From a checkpoint of a small sound classifier.
Model: norm layernorm, moe soft, width 320.
Data: trained on synthesized solo parts of chorales (CocoChorales), 39062 training examples, 143.5 epochs.
Rows from block 2 of a small sound classifier, named by matrix and row number. Rows with one number belong to one neuron. Each number is 50 + 10 x the weight over its row's rms, rounded and kept within 0 to 99. All counts start at 0.
After each neuron's rows are labels from the 100 clips, of 14848, where the neuron reaches its highest value: "top examples" is what is common among them. Only what is clearly more common there than usual is listed. The data: synthesized solo parts of chorales (CocoChorales).
# fc1: MLP up (model.blocks.2.mlp.fc1.weight, 640x320), inputs 0-79
# fc2: MLP down (model.blocks.2.mlp.fc2.weight, 320x640, transposed), outputs 0-79

fc1.496:38 51 64 56 60 46 48 47 47 64 60 77 43 48 39 52 35 52 61 46 38 50 58 44 31 57 44 53 59 61 53 53 70 44 60 43 72 58 51 68 62 47 30 54 45 40 41 41 35 61 63 54 51 50 55 55 49 63 66 58 61 59 44 43 41 42 49 39 55 45 43 36 43 47 41 57 50 59 68 30
fc2.496:49 42 54 57 53 58 45 46 47 41 44 58 67 43 44 61 49 53 43 44 47 34 58 54 65 21 46 41 52 53 61 49 43 58 55 48 58 62 57 40 32 48 43 37 52 68 60 48 60 51 44 35 59 35 60 37 44 44 65 55 45 43 46 48 52 50 48 47 51 54 47 59 52 45 51 55 64 59 55 61
top examples: tuba

fc1.480:44 56 51 52 48 58 38 46 39 60 49 75 50 53 45 41 46 55 49 60 60 50 47 62 51 58 45 28 28 58 43 51 69 69 49 47 29 52 58 42 46 47 50 54 47 39 48 49 45 36 27 64 43 28 63 31 65 44 44 41 55 34 73 52 39 65 52 51 55 55 55 51 46 71 62 59 48 42 60 46
fc2.480:47 50 64 47 54 58 63 43 47 44 45 30 45 46 38 67 44 56 69 47 43 40 35 54 53 38 51 53 64 49 54 44 38 34 48 59 63 49 53 58 48 39 34 54 46 56 68 49 59 70 60 33 54 58 39 49 52 53 57 46 55 55 61 50 39 28 52 38 68 55 35 35 60 52 34 30 52 56 57 46
top examples: note F4; clarinet; trumpet

fc1.456:52 39 48 59 39 54 49 54 44 45 42 58 37 41 46 34 41 69 49 41 44 59 39 40 43 61 50 30 47 43 43 61 52 57 46 49 51 77 43 66 64 43 45 59 76 43 53 38 56 46 57 52 49 41 45 82 55 50 61 57 64 49 51 74 49 49 44 66 55 57 43 33 65 52 66 66 39 43 59 57
fc2.456:62 49 32 37 62 48 45 47 49 45 43 39 72 68 30 50 68 55 42 42 42 63 62 38 42 48 47 49 32 55 50 54 41 52 50 41 44 49 61 48 42 73 49 47 42 47 69 62 56 45 46 48 58 64 44 26 52 51 47 48 56 61 47 56 37 51 47 47 60 50 42 69 64 49 36 46 43 54 39 59
top examples: tuba; note A#3; note F#3; horn

fc1.433:51 49 54 36 50 44 44 57 58 51 58 48 49 49 66 36 47 46 61 59 45 46 43 50 34 42 62 52 44 59 48 37 63 51 59 50 59 46 45 41 51 49 31 40 55 59 49 55 43 43 33 57 54 56 51 57 47 61 60 48 51 50 37 60 43 51 60 70 46 61 41 60 56 41 52 59 47 65 52 65
fc2.433:45 74 47 50 60 53 73 55 40 58 35 51 39 50 44 62 41 73 28 33 49 57 38 64 42 41 24 45 30 59 43 68 47 54 55 51 61 56 55 45 55 73 71 51 40 69 37 61 58 44 58 57 43 60 43 55 48 59 64 48 64 53 47 59 58 43 50 27 65 43 61 51 57 62 50 52 56 44 55 37
top examples: clarinet; note C#4

fc1.134:50 48 45 63 34 45 48 56 54 46 34 49 51 46 60 43 70 55 45 34 50 43 52 44 44 65 68 34 71 32 60 70 49 34 52 45 52 45 55 64 50 58 41 37 40 50 48 39 49 63 67 46 51 57 44 41 49 40 55 44 39 49 51 59 52 41 40 21 64 54 33 50 26 73 77 40 31 42 43 73
fc2.134:61 53 55 39 53 46 54 55 47 65 51 37 52 38 26 46 63 61 56 64 49 63 54 47 39 55 63 69 58 62 50 31 64 71 70 52 55 46 60 45 60 49 53 38 44 52 59 52 50 49 44 74 47 55 44 49 37 66 43 54 33 52 55 58 48 48 58 46 55 31 63 60 47 35 53 44 51 50 49 59
top examples: viola

fc1.158:45 52 55 46 51 66 47 45 57 55 47 28 38 50 50 39 43 60 42 43 49 66 59 55 51 37 52 42 55 37 29 49 63 66 54 36 54 47 53 57 48 59 34 47 61 40 46 39 49 47 53 49 45 26 39 52 35 51 56 35 52 51 35 60 38 41 22 36 34 40 40 39 54 48 24 49 38 36 46 47
fc2.158:83 51 54 45 45 61 60 33 59 45 44 45 56 55 44 45 47 59 54 52 37 63 68 61 63 58 58 28 58 34 50 41 57 42 56 26 55 42 59 50 58 29 68 43 58 50 49 55 36 52 49 41 36 45 38 62 60 51 38 45 56 55 35 53 54 55 58 43 47 51 40 30 56 45 50 73 53 44 54 44
top examples: violin; note F#5; note G5

fc1.455:35 51 47 50 52 56 47 70 65 35 38 43 62 37 49 62 65 63 47 63 40 55 58 35 55 59 57 54 47 57 40 47 70 53 45 51 41 50 56 65 42 52 58 43 27 49 35 55 50 47 43 42 29 41 36 33 44 59 48 47 45 62 49 49 40 37 45 39 39 42 24 33 59 58 39 52 51 60 32 62
fc2.455:71 54 33 67 39 40 38 48 43 60 49 41 57 50 60 67 58 51 47 49 59 55 67 75 61 66 44 58 53 52 72 44 42 56 55 71 38 39 56 43 56 46 55 47 43 70 31 49 64 42 56 51 43 63 53 54 44 43 51 42 34 49 48 27 56 65 45 55 47 31 68 43 57 56 29 56 66 49 38 28
top examples: flute; note F#5

fc1.332:39 42 23 40 69 49 48 38 53 34 65 68 43 61 49 44 54 31 48 57 50 56 36 48 77 57 45 41 50 51 40 61 71 50 35 58 53 51 43 55 57 50 46 48 42 35 45 54 50 26 52 51 39 50 47 45 45 46 55 47 45 35 50 53 58 39 33 62 25 46 65 54 52 55 25 45 55 45 53 70
fc2.332:50 71 66 53 43 54 53 51 40 58 37 38 36 42 36 57 64 57 55 43 45 52 44 35 43 60 56 66 47 59 52 53 39 34 38 47 61 68 40 62 56 42 46 45 47 53 60 64 49 58 50 40 53 48 52 36 41 35 60 63 36 40 50 51 42 47 43 33 58 55 36 60 56 34 53 47 45 48 46 50
top examples: note F5; flute; note G#4

fc1.588:48 43 61 42 47 65 63 53 44 56 32 66 39 63 50 63 37 50 45 62 53 45 49 54 52 36 50 58 57 50 51 56 30 54 75 44 65 38 49 53 62 60 39 63 62 38 46 65 51 56 38 34 36 46 57 49 66 45 56 49 64 47 64 67 39 34 53 49 46 51 51 54 48 59 61 41 36 60 53 57
fc2.588:48 62 59 55 56 54 52 46 58 47 57 56 51 34 52 60 53 55 63 47 51 42 67 46 44 53 62 59 42 48 67 53 56 38 39 56 62 65 39 60 60 49 55 44 34 46 70 32 54 47 54 68 46 48 50 49 44 55 60 59 47 45 30 39 34 54 36 54 48 37 56 31 57 47 44 56 33 52 49 41
top examples: note F5; clarinet; note F#4; note D#5

fc1.366:48 59 44 46 49 57 63 57 62 41 36 51 50 51 46 53 42 61 54 58 58 40 48 56 46 66 52 40 49 42 53 43 44 44 52 40 37 46 49 61 50 52 57 46 56 69 56 55 66 62 59 51 68 67 44 61 47 35 62 43 37 55 42 33 73 60 41 42 65 44 52 46 54 53 48 58 61 49 48 78
fc2.366:50 34 57 53 40 53 63 20 37 44 40 40 55 48 67 33 51 24 53 47 52 26 54 40 62 58 49 41 43 46 56 61 31 55 53 67 54 38 52 55 47 72 51 54 54 32 67 39 39 31 38 39 46 52 57 59 57 38 46 43 42 56 44 46 58 54 47 54 65 53 37 61 55 45 33 47 44 55 39 53
top examples: viola; note G4; note A4; trombone

fc1.441:35 53 37 41 42 40 35 46 48 50 50 33 62 54 46 48 39 30 43 45 54 64 65 38 39 73 63 57 54 55 53 46 50 53 64 68 38 61 37 34 35 54 74 53 56 61 48 49 61 57 61 50 35 62 38 50 52 43 52 58 40 66 44 48 50 54 55 56 58 25 50 52 68 41 44 41 55 47 41 40
fc2.441:53 49 52 56 36 52 58 54 71 66 66 46 47 52 50 47 63 51 57 38 35 49 37 45 46 48 45 47 54 51 42 44 32 43 52 44 49 48 56 27 41 36 43 55 55 61 52 63 53 41 48 49 52 39 49 42 33 61 61 40 51 44 35 58 52 57 52 53 45 50 49 66 43 56 36 63 41 66 40 31
top examples: flute; note D5

fc1.303:52 51 42 39 52 37 58 60 56 43 61 26 75 57 52 85 39 56 72 59 50 47 45 47 36 49 56 43 44 65 54 72 39 61 48 43 55 50 65 49 31 50 45 62 41 68 69 45 52 48 55 43 47 64 61 73 57 59 46 53 61 74 37 61 28 61 39 34 49 49 48 49 58 53 50 51 47 50 44 57
fc2.303:42 62 30 61 61 30 37 45 33 53 54 63 45 55 57 48 52 62 54 45 41 61 42 46 55 41 55 84 53 36 18 20 52 43 58 51 53 62 31 45 54 57 55 66 64 57 46 47 54 40 49 44 55 34 52 33 63 59 52 63 51 27 39 59 52 43 68 60 48 62 42 53 39 72 52 61 47 60 45 50
top examples: note D#5; trumpet; note F#4; trombone

fc1.574:59 51 56 38 53 66 74 30 49 62 46 27 69 44 80 49 39 57 41 52 41 55 35 30 45 62 42 40 40 53 14 42 42 38 48 47 63 52 49 43 43 63 55 33 56 41 42 52 37 56 30 48 52 44 33 52 49 46 43 45 50 59 48 63 44 62 57 39 43 33 47 48 52 68 44 38 56 61 54 54
fc2.574:59 44 53 55 51 54 44 86 47 52 48 54 31 44 43 56 53 49 57 52 51 47 38 36 47 43 45 57 55 43 67 55 61 48 53 53 57 75 28 71 39 23 45 44 39 53 60 44 49 41 57 62 41 67 51 60 43 48 57 58 58 52 42 33 24 39 46 56 47 48 45 35 72 46 39 39 40 50 38 47
top examples: bassoon; note F3

fc1.200:39 51 51 67 43 49 38 52 64 50 53 71 44 41 44 61 30 45 52 40 28 43 42 61 48 44 45 47 42 64 52 50 60 50 35 55 56 57 52 59 53 47 52 47 42 54 56 52 42 58 60 71 55 40 70 64 64 37 47 31 57 45 54 45 35 59 59 47 47 31 53 53 59 65 30 55 61 31 70 47
fc2.200:44 54 29 62 54 29 39 47 43 68 50 59 57 48 63 41 36 49 52 42 58 42 51 73 54 59 36 56 43 49 54 71 52 58 48 49 50 48 54 44 36 48 52 52 50 51 35 58 70 46 55 41 37 54 56 32 44 77 45 60 51 49 54 51 52 50 38 58 56 47 40 44 42 48 59 46 42 71 67 46
top examples: clarinet; note F#4; note G#4

fc1.72:37 29 56 48 52 43 46 52 55 43 32 54 56 66 47 61 40 47 55 51 58 41 44 69 50 46 43 41 46 49 47 34 52 54 80 58 56 53 41 57 61 57 46 41 60 54 40 52 47 54 36 45 61 33 47 58 48 41 38 58 49 64 43 44 50 55 52 60 33 59 39 49 49 43 55 33 52 55 50 43
fc2.72:41 54 58 48 63 59 57 44 57 46 55 38 62 35 37 44 45 52 45 47 43 37 45 37 44 58 56 57 33 44 47 48 56 46 39 54 43 54 60 40 49 47 61 50 68 59 58 56 54 41 45 68 57 42 57 71 60 47 63 59 50 41 45 51 44 78 55 59 44 47 59 74 37 61 47 39 51 67 56 64
top examples: violin; note F5; note E5

fc1.417:62 55 43 55 56 37 55 66 65 39 40 53 47 59 60 56 58 62 57 53 76 50 58 41 52 58 49 52 53 46 46 55 59 37 38 27 46 39 50 54 50 48 49 58 53 52 61 47 39 52 37 38 48 48 56 56 42 57 45 56 42 61 58 59 64 63 56 49 48 63 65 48 43 46 51 57 65 49 44 71
fc2.417:43 40 62 40 57 51 44 59 58 53 37 46 47 46 23 51 51 63 60 58 47 51 31 47 40 59 49 46 54 52 50 40 44 55 58 55 57 37 45 43 49 60 43 50 46 67 42 54 44 54 38 58 47 30 49 61 79 43 41 71 50 51 43 44 56 39 53 52 53 52 51 42 62 56 43 51 47 34 61 53
top examples: note D#5; trumpet; note C#5

fc1.96:56 74 58 59 47 58 39 57 34 50 24 38 28 49 61 41 37 48 52 39 53 52 61 59 39 58 42 53 46 41 64 53 43 56 48 60 32 35 39 55 64 55 39 43 50 59 49 48 38 53 48 59 46 48 57 36 44 37 47 51 26 50 51 43 51 44 56 34 38 55 42 37 41 36 52 54 44 60 40 65
fc2.96:87 47 44 43 57 56 37 39 34 50 48 34 43 62 34 48 42 63 70 35 60 78 48 63 63 42 52 58 58 48 44 35 35 37 47 52 45 46 59 46 52 49 46 46 45 61 48 62 53 40 67 45 61 39 44 59 35 40 57 64 53 49 47 48 60 45 35 41 36 44 45 46 54 59 60 59 42 36 66 46
top examples: tuba; note G#3

fc1.239:56 51 47 62 61 60 62 39 64 50 50 38 56 54 48 63 55 52 67 57 50 36 55 50 65 41 47 38 56 72 53 57 61 51 45 44 59 65 58 46 36 57 43 60 44 53 35 55 45 50 57 66 51 76 17 46 65 71 31 53 51 41 40 53 43 53 63 49 59 49 34 34 71 64 52 60 46 56 34 63
fc2.239:61 62 53 52 58 68 44 58 47 50 56 51 44 54 69 41 59 61 42 52 59 52 47 67 52 51 51 31 42 51 44 59 61 47 58 39 49 39 59 79 62 45 61 42 63 50 55 44 41 40 64 30 42 58 64 56 53 57 47 51 38 61 20 44 62 60 61 47 32 49 47 59 61 59 56 48 33 40 40 46
top examples: bassoon; note C#4; clarinet; note F#3

fc1.637:35 58 38 41 50 48 53 58 57 63 47 42 43 67 53 44 47 57 54 48 24 47 70 59 54 41 43 56 40 35 44 32 63 57 47 51 56 58 50 35 51 35 60 58 59 55 50 72 25 55 55 42 42 47 36 44 48 55 39 50 39 41 43 71 34 47 42 50 57 48 45 59 29 41 47 65 48 49 42 39
fc2.637:43 60 52 47 50 51 51 39 45 60 57 54 64 70 51 62 75 55 45 28 56 45 46 51 49 51 48 49 54 50 54 57 39 71 64 60 51 47 44 51 43 56 51 55 40 47 49 34 63 54 39 55 51 53 53 49 39 47 33 45 61 43 61 66 65 34 48 77 69 58 48 70 53 50 61 41 41 47 49 66
top examples: bassoon; note A3; note A#3

fc1.1:35 48 57 55 46 53 66 47 55 54 41 49 51 66 55 66 37 52 50 48 58 69 57 60 28 45 41 50 44 51 48 39 49 42 47 55 37 46 40 62 34 53 52 48 59 80 66 59 59 45 70 43 50 48 69 41 46 44 51 49 53 69 45 49 52 53 46 40 40 51 53 63 44 52 32 33 55 41 70 41
fc2.1:20 50 71 37 59 48 49 59 62 49 61 46 67 51 59 50 50 45 44 38 46 35 40 43 33 48 58 68 46 38 55 52 63 65 50 49 61 47 41 56 37 28 42 79 46 50 46 50 57 35 74 45 49 48 53 49 56 25 40 75 41 46 48 68 59 49 38 51 36 48 38 61 51 49 55 72 66 69 43 53
top examples: violin; note F#5; note E5

fc1.618:61 53 40 27 47 44 50 52 69 51 52 37 51 66 59 47 34 46 59 54 43 44 51 52 51 47 62 54 69 59 40 61 64 60 67 33 63 43 59 43 41 62 53 62 61 62 56 65 49 50 53 54 45 43 46 43 56 51 56 52 57 49 49 67 65 44 58 44 62 47 43 58 71 70 36 51 59 39 56 56
fc2.618:60 47 26 48 43 46 45 40 54 60 60 42 42 48 61 45 61 53 65 39 53 54 58 49 48 43 62 48 45 32 47 42 53 43 52 37 49 54 57 71 73 55 50 61 54 39 51 46 57 40 59 53 48 72 59 52 51 37 48 54 37 63 35 60 53 49 63 65 39 57 45 49 43 29 51 40 42 41 41 38
top examples: note F4; clarinet; viola; note F5

fc1.522:50 34 64 52 42 50 45 61 56 49 39 66 50 48 48 29 39 62 48 56 64 51 59 40 48 58 35 40 56 49 43 54 50 48 42 55 46 42 50 65 55 42 51 40 44 50 50 55 55 48 49 63 67 54 63 50 38 58 61 46 48 56 46 48 34 56 41 41 72 49 54 52 52 64 55 47 50 48 49 58
fc2.522:35 58 64 48 39 46 49 49 27 57 55 48 67 39 57 48 46 54 38 56 52 27 42 56 53 55 48 50 47 55 59 49 40 56 49 55 65 37 73 26 51 64 57 38 44 37 42 51 34 39 57 41 56 54 51 61 52 36 48 33 53 61 58 63 47 63 61 68 54 48 57 68 54 52 46 40 56 57 41 60
top examples: viola; violin; note B4

fc1.353:54 38 47 46 48 43 53 51 55 47 60 61 57 62 61 47 53 45 44 63 57 54 49 47 49 40 49 52 62 40 56 48 59 49 47 44 53 47 51 50 53 61 52 51 56 61 54 58 55 64 64 52 45 47 57 56 43 47 46 36 20 56 49 53 61 52 44 51 57 40 33 38 30 40 17 52 56 34 61 41
fc2.353:39 36 71 63 28 53 51 56 49 65 40 48 39 36 55 27 38 46 44 40 59 52 38 75 31 60 47 51 52 50 62 51 57 40 61 54 49 48 56 61 52 60 57 63 32 47 54 51 34 22 57 70 35 46 46 50 46 17 42 37 66 61 58 47 57 53 65 65 49 53 62 43 54 50 43 51 56 53 69 55
top examples: violin; note C5

fc1.85:65 38 39 46 76 50 46 67 57 37 56 37 46 58 47 40 55 34 58 65 49 69 60 46 40 42 60 43 52 36 48 51 44 56 47 56 45 46 51 56 47 53 44 41 49 40 55 74 39 49 50 50 62 56 46 42 58 52 45 46 51 64 48 62 67 56 61 37 45 56 50 62 41 56 41 36 43 39 41 42
fc2.85:75 38 54 48 64 36 50 49 45 55 46 46 56 51 51 54 40 47 61 28 45 40 43 56 52 46 48 37 55 67 47 40 45 42 54 60 57 48 32 40 69 27 56 38 60 57 54 55 61 42 58 46 48 36 58 53 67 54 62 56 58 47 60 45 38 46 36 59 60 58 38 47 59 37 49 53 55 32 49 53
top examples: clarinet

fc1.64:55 37 22 59 34 46 50 68 57 54 61 39 50 63 51 52 59 47 40 51 67 46 42 45 61 59 45 51 50 59 38 46 45 66 56 68 59 35 48 60 53 54 55 40 46 43 71 32 63 63 48 56 62 60 49 44 53 50 52 50 53 52 57 46 37 37 42 48 48 61 54 49 59 69 65 47 46 38 60 66
fc2.64:59 37 51 57 51 43 63 52 57 63 50 62 47 37 36 49 48 50 62 51 50 44 48 41 46 49 56 57 44 51 48 42 66 65 62 51 47 46 56 60 42 47 57 53 56 53 57 65 53 38 47 62 19 51 46 61 41 47 41 57 46 51 53 57 43 57 42 38 46 47 61 57 36 43 56 42 53 34 50 54
top examples: viola; note F4; note G#3

fc1.191:48 49 48 56 67 74 57 51 61 50 60 69 45 45 39 49 59 51 28 59 74 34 58 39 55 42 41 45 55 41 67 50 30 73 52 48 45 52 59 59 55 51 61 58 58 53 64 35 55 56 46 58 61 61 57 50 45 51 38 57 67 50 43 41 60 58 50 58 71 54 56 39 50 49 31 60 54 34 55 47
fc2.191:63 54 56 40 37 58 41 48 54 50 47 53 63 41 52 65 39 53 51 59 38 50 34 64 58 57 36 36 49 63 33 58 45 43 56 58 45 42 53 43 48 55 53 40 37 55 48 49 37 55 55 54 58 47 53 54 47 54 62 61 45 32 45 43 35 57 57 49 50 50 34 30 50 69 56 51 57 59 52 56
top examples: tuba; note G#4

fc1.319:45 53 66 59 55 33 56 52 39 50 52 43 34 45 50 41 70 51 48 47 35 46 46 49 49 30 38 28 35 52 43 46 51 37 59 56 52 42 61 49 65 76 53 61 57 52 61 52 58 53 54 45 50 44 53 34 54 47 64 42 45 41 32 41 62 53 34 44 59 50 67 38 49 54 47 47 40 29 59 55
fc2.319:53 40 36 53 39 35 49 71 47 50 58 43 47 56 44 67 60 46 42 59 44 39 65 35 50 56 80 34 48 44 74 43 57 63 40 50 48 54 56 55 38 27 55 46 52 33 40 62 52 83 49 39 43 41 53 48 41 51 64 62 43 70 47 59 44 50 52 46 40 45 45 47 48 37 63 56 43 58 43 42
top examples: tuba

fc1.300:49 56 44 45 49 64 49 54 55 33 49 65 48 68 48 48 55 57 49 73 61 45 52 47 46 36 41 49 46 45 40 59 66 50 45 51 54 51 60 51 56 62 59 37 62 49 43 52 44 42 37 61 48 36 45 48 63 36 44 54 42 39 49 60 72 39 48 29 43 60 60 56 56 40 40 31 53 63 52 44
fc2.300:52 52 60 58 57 52 44 52 44 38 46 42 50 49 50 56 43 56 62 59 51 34 46 41 59 53 50 26 51 48 43 40 55 44 57 43 52 48 48 49 58 53 35 59 51 65 57 36 53 49 52 57 71 47 41 37 69 59 58 57 60 57 54 42 62 54 58 54 47 61 60 57 54 61 55 39 48 63 20 51
top examples: violin; note C5; note A#4; note D5

fc1.118:55 43 43 38 67 46 40 61 33 72 56 70 51 37 40 50 50 49 36 63 36 67 51 55 30 60 45 47 48 44 48 58 69 67 43 42 35 47 54 58 58 50 42 48 66 56 47 48 32 46 46 54 55 54 32 51 57 56 36 48 54 43 68 55 58 50 70 46 38 49 48 49 46 56 56 34 52 40 39 47
fc2.118:43 48 75 33 39 70 32 36 45 38 45 45 56 49 62 50 47 66 54 30 55 41 46 23 34 35 54 39 34 47 58 49 38 48 53 49 36 51 55 41 55 68 48 56 47 44 34 52 55 52 50 57 46 54 53 57 45 53 38 55 56 41 61 41 48 44 52 36 44 48 49 60 59 72 45 51 72 50 42 45
top examples: violin; clarinet; note D#4

fc1.37:31 49 54 40 59 36 33 38 71 46 35 53 61 41 35 62 57 58 74 59 57 50 51 50 39 45 42 30 36 47 52 53 48 34 56 56 59 61 42 62 60 52 37 50 41 30 58 60 66 48 56 51 56 57 43 49 69 44 58 59 48 56 44 43 51 47 36 48 51 67 58 53 47 52 54 60 47 57 62 62
fc2.37:28 53 54 55 56 37 43 46 52 59 55 43 25 53 49 47 42 49 55 39 43 61 52 53 49 28 33 57 62 35 40 44 41 44 47 49 54 44 49 47 61 50 40 46 46 50 46 58 49 58 67 46 30 46 52 40 42 58 70 46 49 38 36 32 55 48 27 61 52 47 52 47 36 38 48 62 59 29 56 46
top examples: note F5; flute; note G5; note D#5

fc1.178:62 42 61 48 57 42 53 59 72 73 43 47 51 47 56 35 59 55 40 40 51 46 54 11 36 50 42 46 36 38 43 50 57 52 47 47 42 53 54 44 60 53 59 51 53 57 44 36 47 33 45 41 47 45 59 47 49 49 65 45 32 55 59 42 49 52 65 53 53 63 36 53 36 34 61 29 38 50 46 57
fc2.178:53 53 35 54 42 53 55 56 57 49 52 52 56 54 52 64 50 56 48 56 54 64 39 39 55 72 61 38 43 76 64 51 56 62 44 31 44 64 45 51 54 30 51 50 51 33 40 45 47 69 57 58 62 38 35 39 41 47 47 58 44 41 29 39 66 47 56 58 48 62 54 62 68 42 49 51 47 56 56 46
top examples: note D#5; note C5; violin

fc1.174:51 79 59 61 49 47 70 53 43 52 39 59 44 48 37 62 34 57 51 52 37 56 43 36 66 58 63 45 32 53 52 54 38 32 61 64 68 56 55 60 57 59 58 58 39 58 48 46 65 56 56 56 55 54 42 58 46 58 50 40 42 46 50 49 37 54 52 31 54 56 47 53 55 33 22 60 59 47 38 31
fc2.174:35 46 38 44 51 51 40 54 47 39 58 46 58 39 55 40 76 57 56 47 66 58 53 54 30 68 55 51 62 37 48 44 82 62 41 33 45 49 60 43 47 60 45 49 39 37 44 52 30 55 60 57 48 44 45 44 40 54 53 58 72 50 54 69 56 51 45 48 44 48 51 61 50 60 57 47 54 59 61 73
top examples: note F5; note D#5; note D5; note E5

fc1.261:60 33 51 43 61 53 57 52 66 53 53 55 43 44 58 41 69 53 51 47 61 46 52 30 54 62 59 44 46 35 58 41 72 46 43 44 40 31 54 63 49 56 55 69 37 51 42 43 27 48 64 46 46 46 57 40 58 31 49 40 68 39 55 50 42 57 25 38 51 56 67 44 36 50 52 59 57 35 51 56
fc2.261:25 53 34 42 42 52 51 34 47 43 55 51 47 36 56 48 55 38 72 61 45 59 55 44 53 68 54 59 59 35 55 45 51 50 28 59 51 60 57 52 57 48 62 52 67 53 61 47 61 64 43 64 37 36 52 53 53 45 45 55 42 44 37 45 52 31 62 59 45 41 47 47 56 56 50 37 40 32 49 60
top examples: cello; note A3; note G3; note B3

fc1.603:65 65 60 52 42 51 43 62 52 55 71 42 68 53 46 44 39 20 57 45 48 46 57 68 57 48 48 44 58 45 46 67 52 56 39 55 44 35 38 34 55 60 54 32 46 54 60 52 32 46 49 61 40 48 47 68 47 42 65 54 43 61 41 43 35 58 39 54 42 56 75 45 54 49 23 53 44 23 64 50
fc2.603:73 53 39 63 62 45 64 54 41 50 51 49 36 61 57 36 65 53 52 49 54 35 43 69 59 57 47 47 38 53 32 44 55 64 50 29 52 60 59 63 51 34 58 45 51 51 58 80 57 49 36 43 61 48 59 37 54 44 40 40 52 41 31 59 48 41 59 57 59 43 48 58 53 48 65 41 37 70 56 42
top examples: clarinet; note D#4; note E4; bassoon

fc1.520:41 42 67 34 62 49 57 41 56 48 60 61 44 40 46 31 41 67 41 34 46 54 55 42 51 49 39 53 45 46 68 33 48 57 46 61 50 52 44 35 70 22 47 55 55 51 50 52 49 62 22 43 61 52 35 48 51 55 55 44 43 49 32 34 39 57 45 39 62 43 42 27 42 44 56 25 30 48 47 59
fc2.520:70 57 47 38 52 68 39 55 24 57 47 39 50 62 59 48 53 49 50 66 56 67 39 51 52 53 77 60 51 58 43 55 28 32 30 38 66 42 35 52 68 58 41 47 53 52 49 35 43 51 51 42 46 51 38 37 57 31 63 54 58 36 43 52 46 73 40 51 56 56 36 41 61 42 49 42 47 43 41 47
top examples: bassoon; note D#3; note C#3; note G#3

fc1.17:52 58 69 38 42 48 49 60 58 55 50 54 73 49 45 56 59 53 47 71 58 58 45 65 50 49 44 67 53 49 38 50 61 73 32 67 59 37 48 40 30 40 60 37 23 58 59 61 46 52 53 42 54 52 47 46 50 41 51 41 68 40 33 41 51 51 42 52 59 36 62 48 55 43 56 41 53 44 45 46
fc2.17:59 42 33 61 57 56 62 42 50 70 54 45 51 44 35 38 43 43 39 41 53 44 61 45 52 58 52 38 61 36 51 50 60 49 51 51 36 50 68 40 40 62 45 52 64 47 48 53 38 44 38 57 33 28 59 47 44 51 49 58 34 47 33 73 52 63 40 56 40 58 50 67 43 39 51 54 58 42 60 47
top examples: viola; note E4; note F4; note D4

fc1.408:58 70 59 72 34 45 62 47 50 31 47 68 33 53 60 64 44 40 46 59 49 63 28 49 45 58 55 48 37 35 32 77 48 55 41 59 55 68 30 68 48 37 41 57 63 45 43 30 62 61 54 45 63 59 52 48 48 52 38 36 51 34 43 40 51 54 53 60 59 46 45 42 45 49 28 65 70 39 49 57
fc2.408:36 55 43 55 50 32 48 54 40 60 41 57 49 49 22 35 50 53 60 38 54 45 45 38 47 47 48 40 51 57 37 36 50 52 47 55 35 44 44 44 43 62 43 62 54 37 77 64 49 56 57 43 58 40 58 58 50 47 68 68 52 58 63 55 46 50 45 47 46 59 72 61 53 44 48 54 59 49 58 49
top examples: note F4

fc1.205:73 58 59 62 67 49 40 37 30 50 48 58 47 55 42 35 51 46 35 54 49 48 41 49 45 53 45 45 58 28 49 62 41 41 56 48 51 29 37 51 60 54 42 50 62 51 41 48 71 43 40 47 39 39 44 57 52 49 57 53 24 40 61 41 53 50 46 50 51 57 63 63 39 60 56 54 42 25 54 50
fc2.205:51 63 39 37 46 34 62 41 54 68 39 43 32 65 61 58 55 50 47 48 54 62 54 48 43 62 40 59 44 40 48 53 47 49 39 52 47 59 47 48 49 24 57 49 33 74 52 41 54 58 56 38 45 72 47 69 32 58 30 30 56 46 34 55 62 44 45 50 64 55 47 50 43 57 52 53 54 54 52 70
top examples: note F4; viola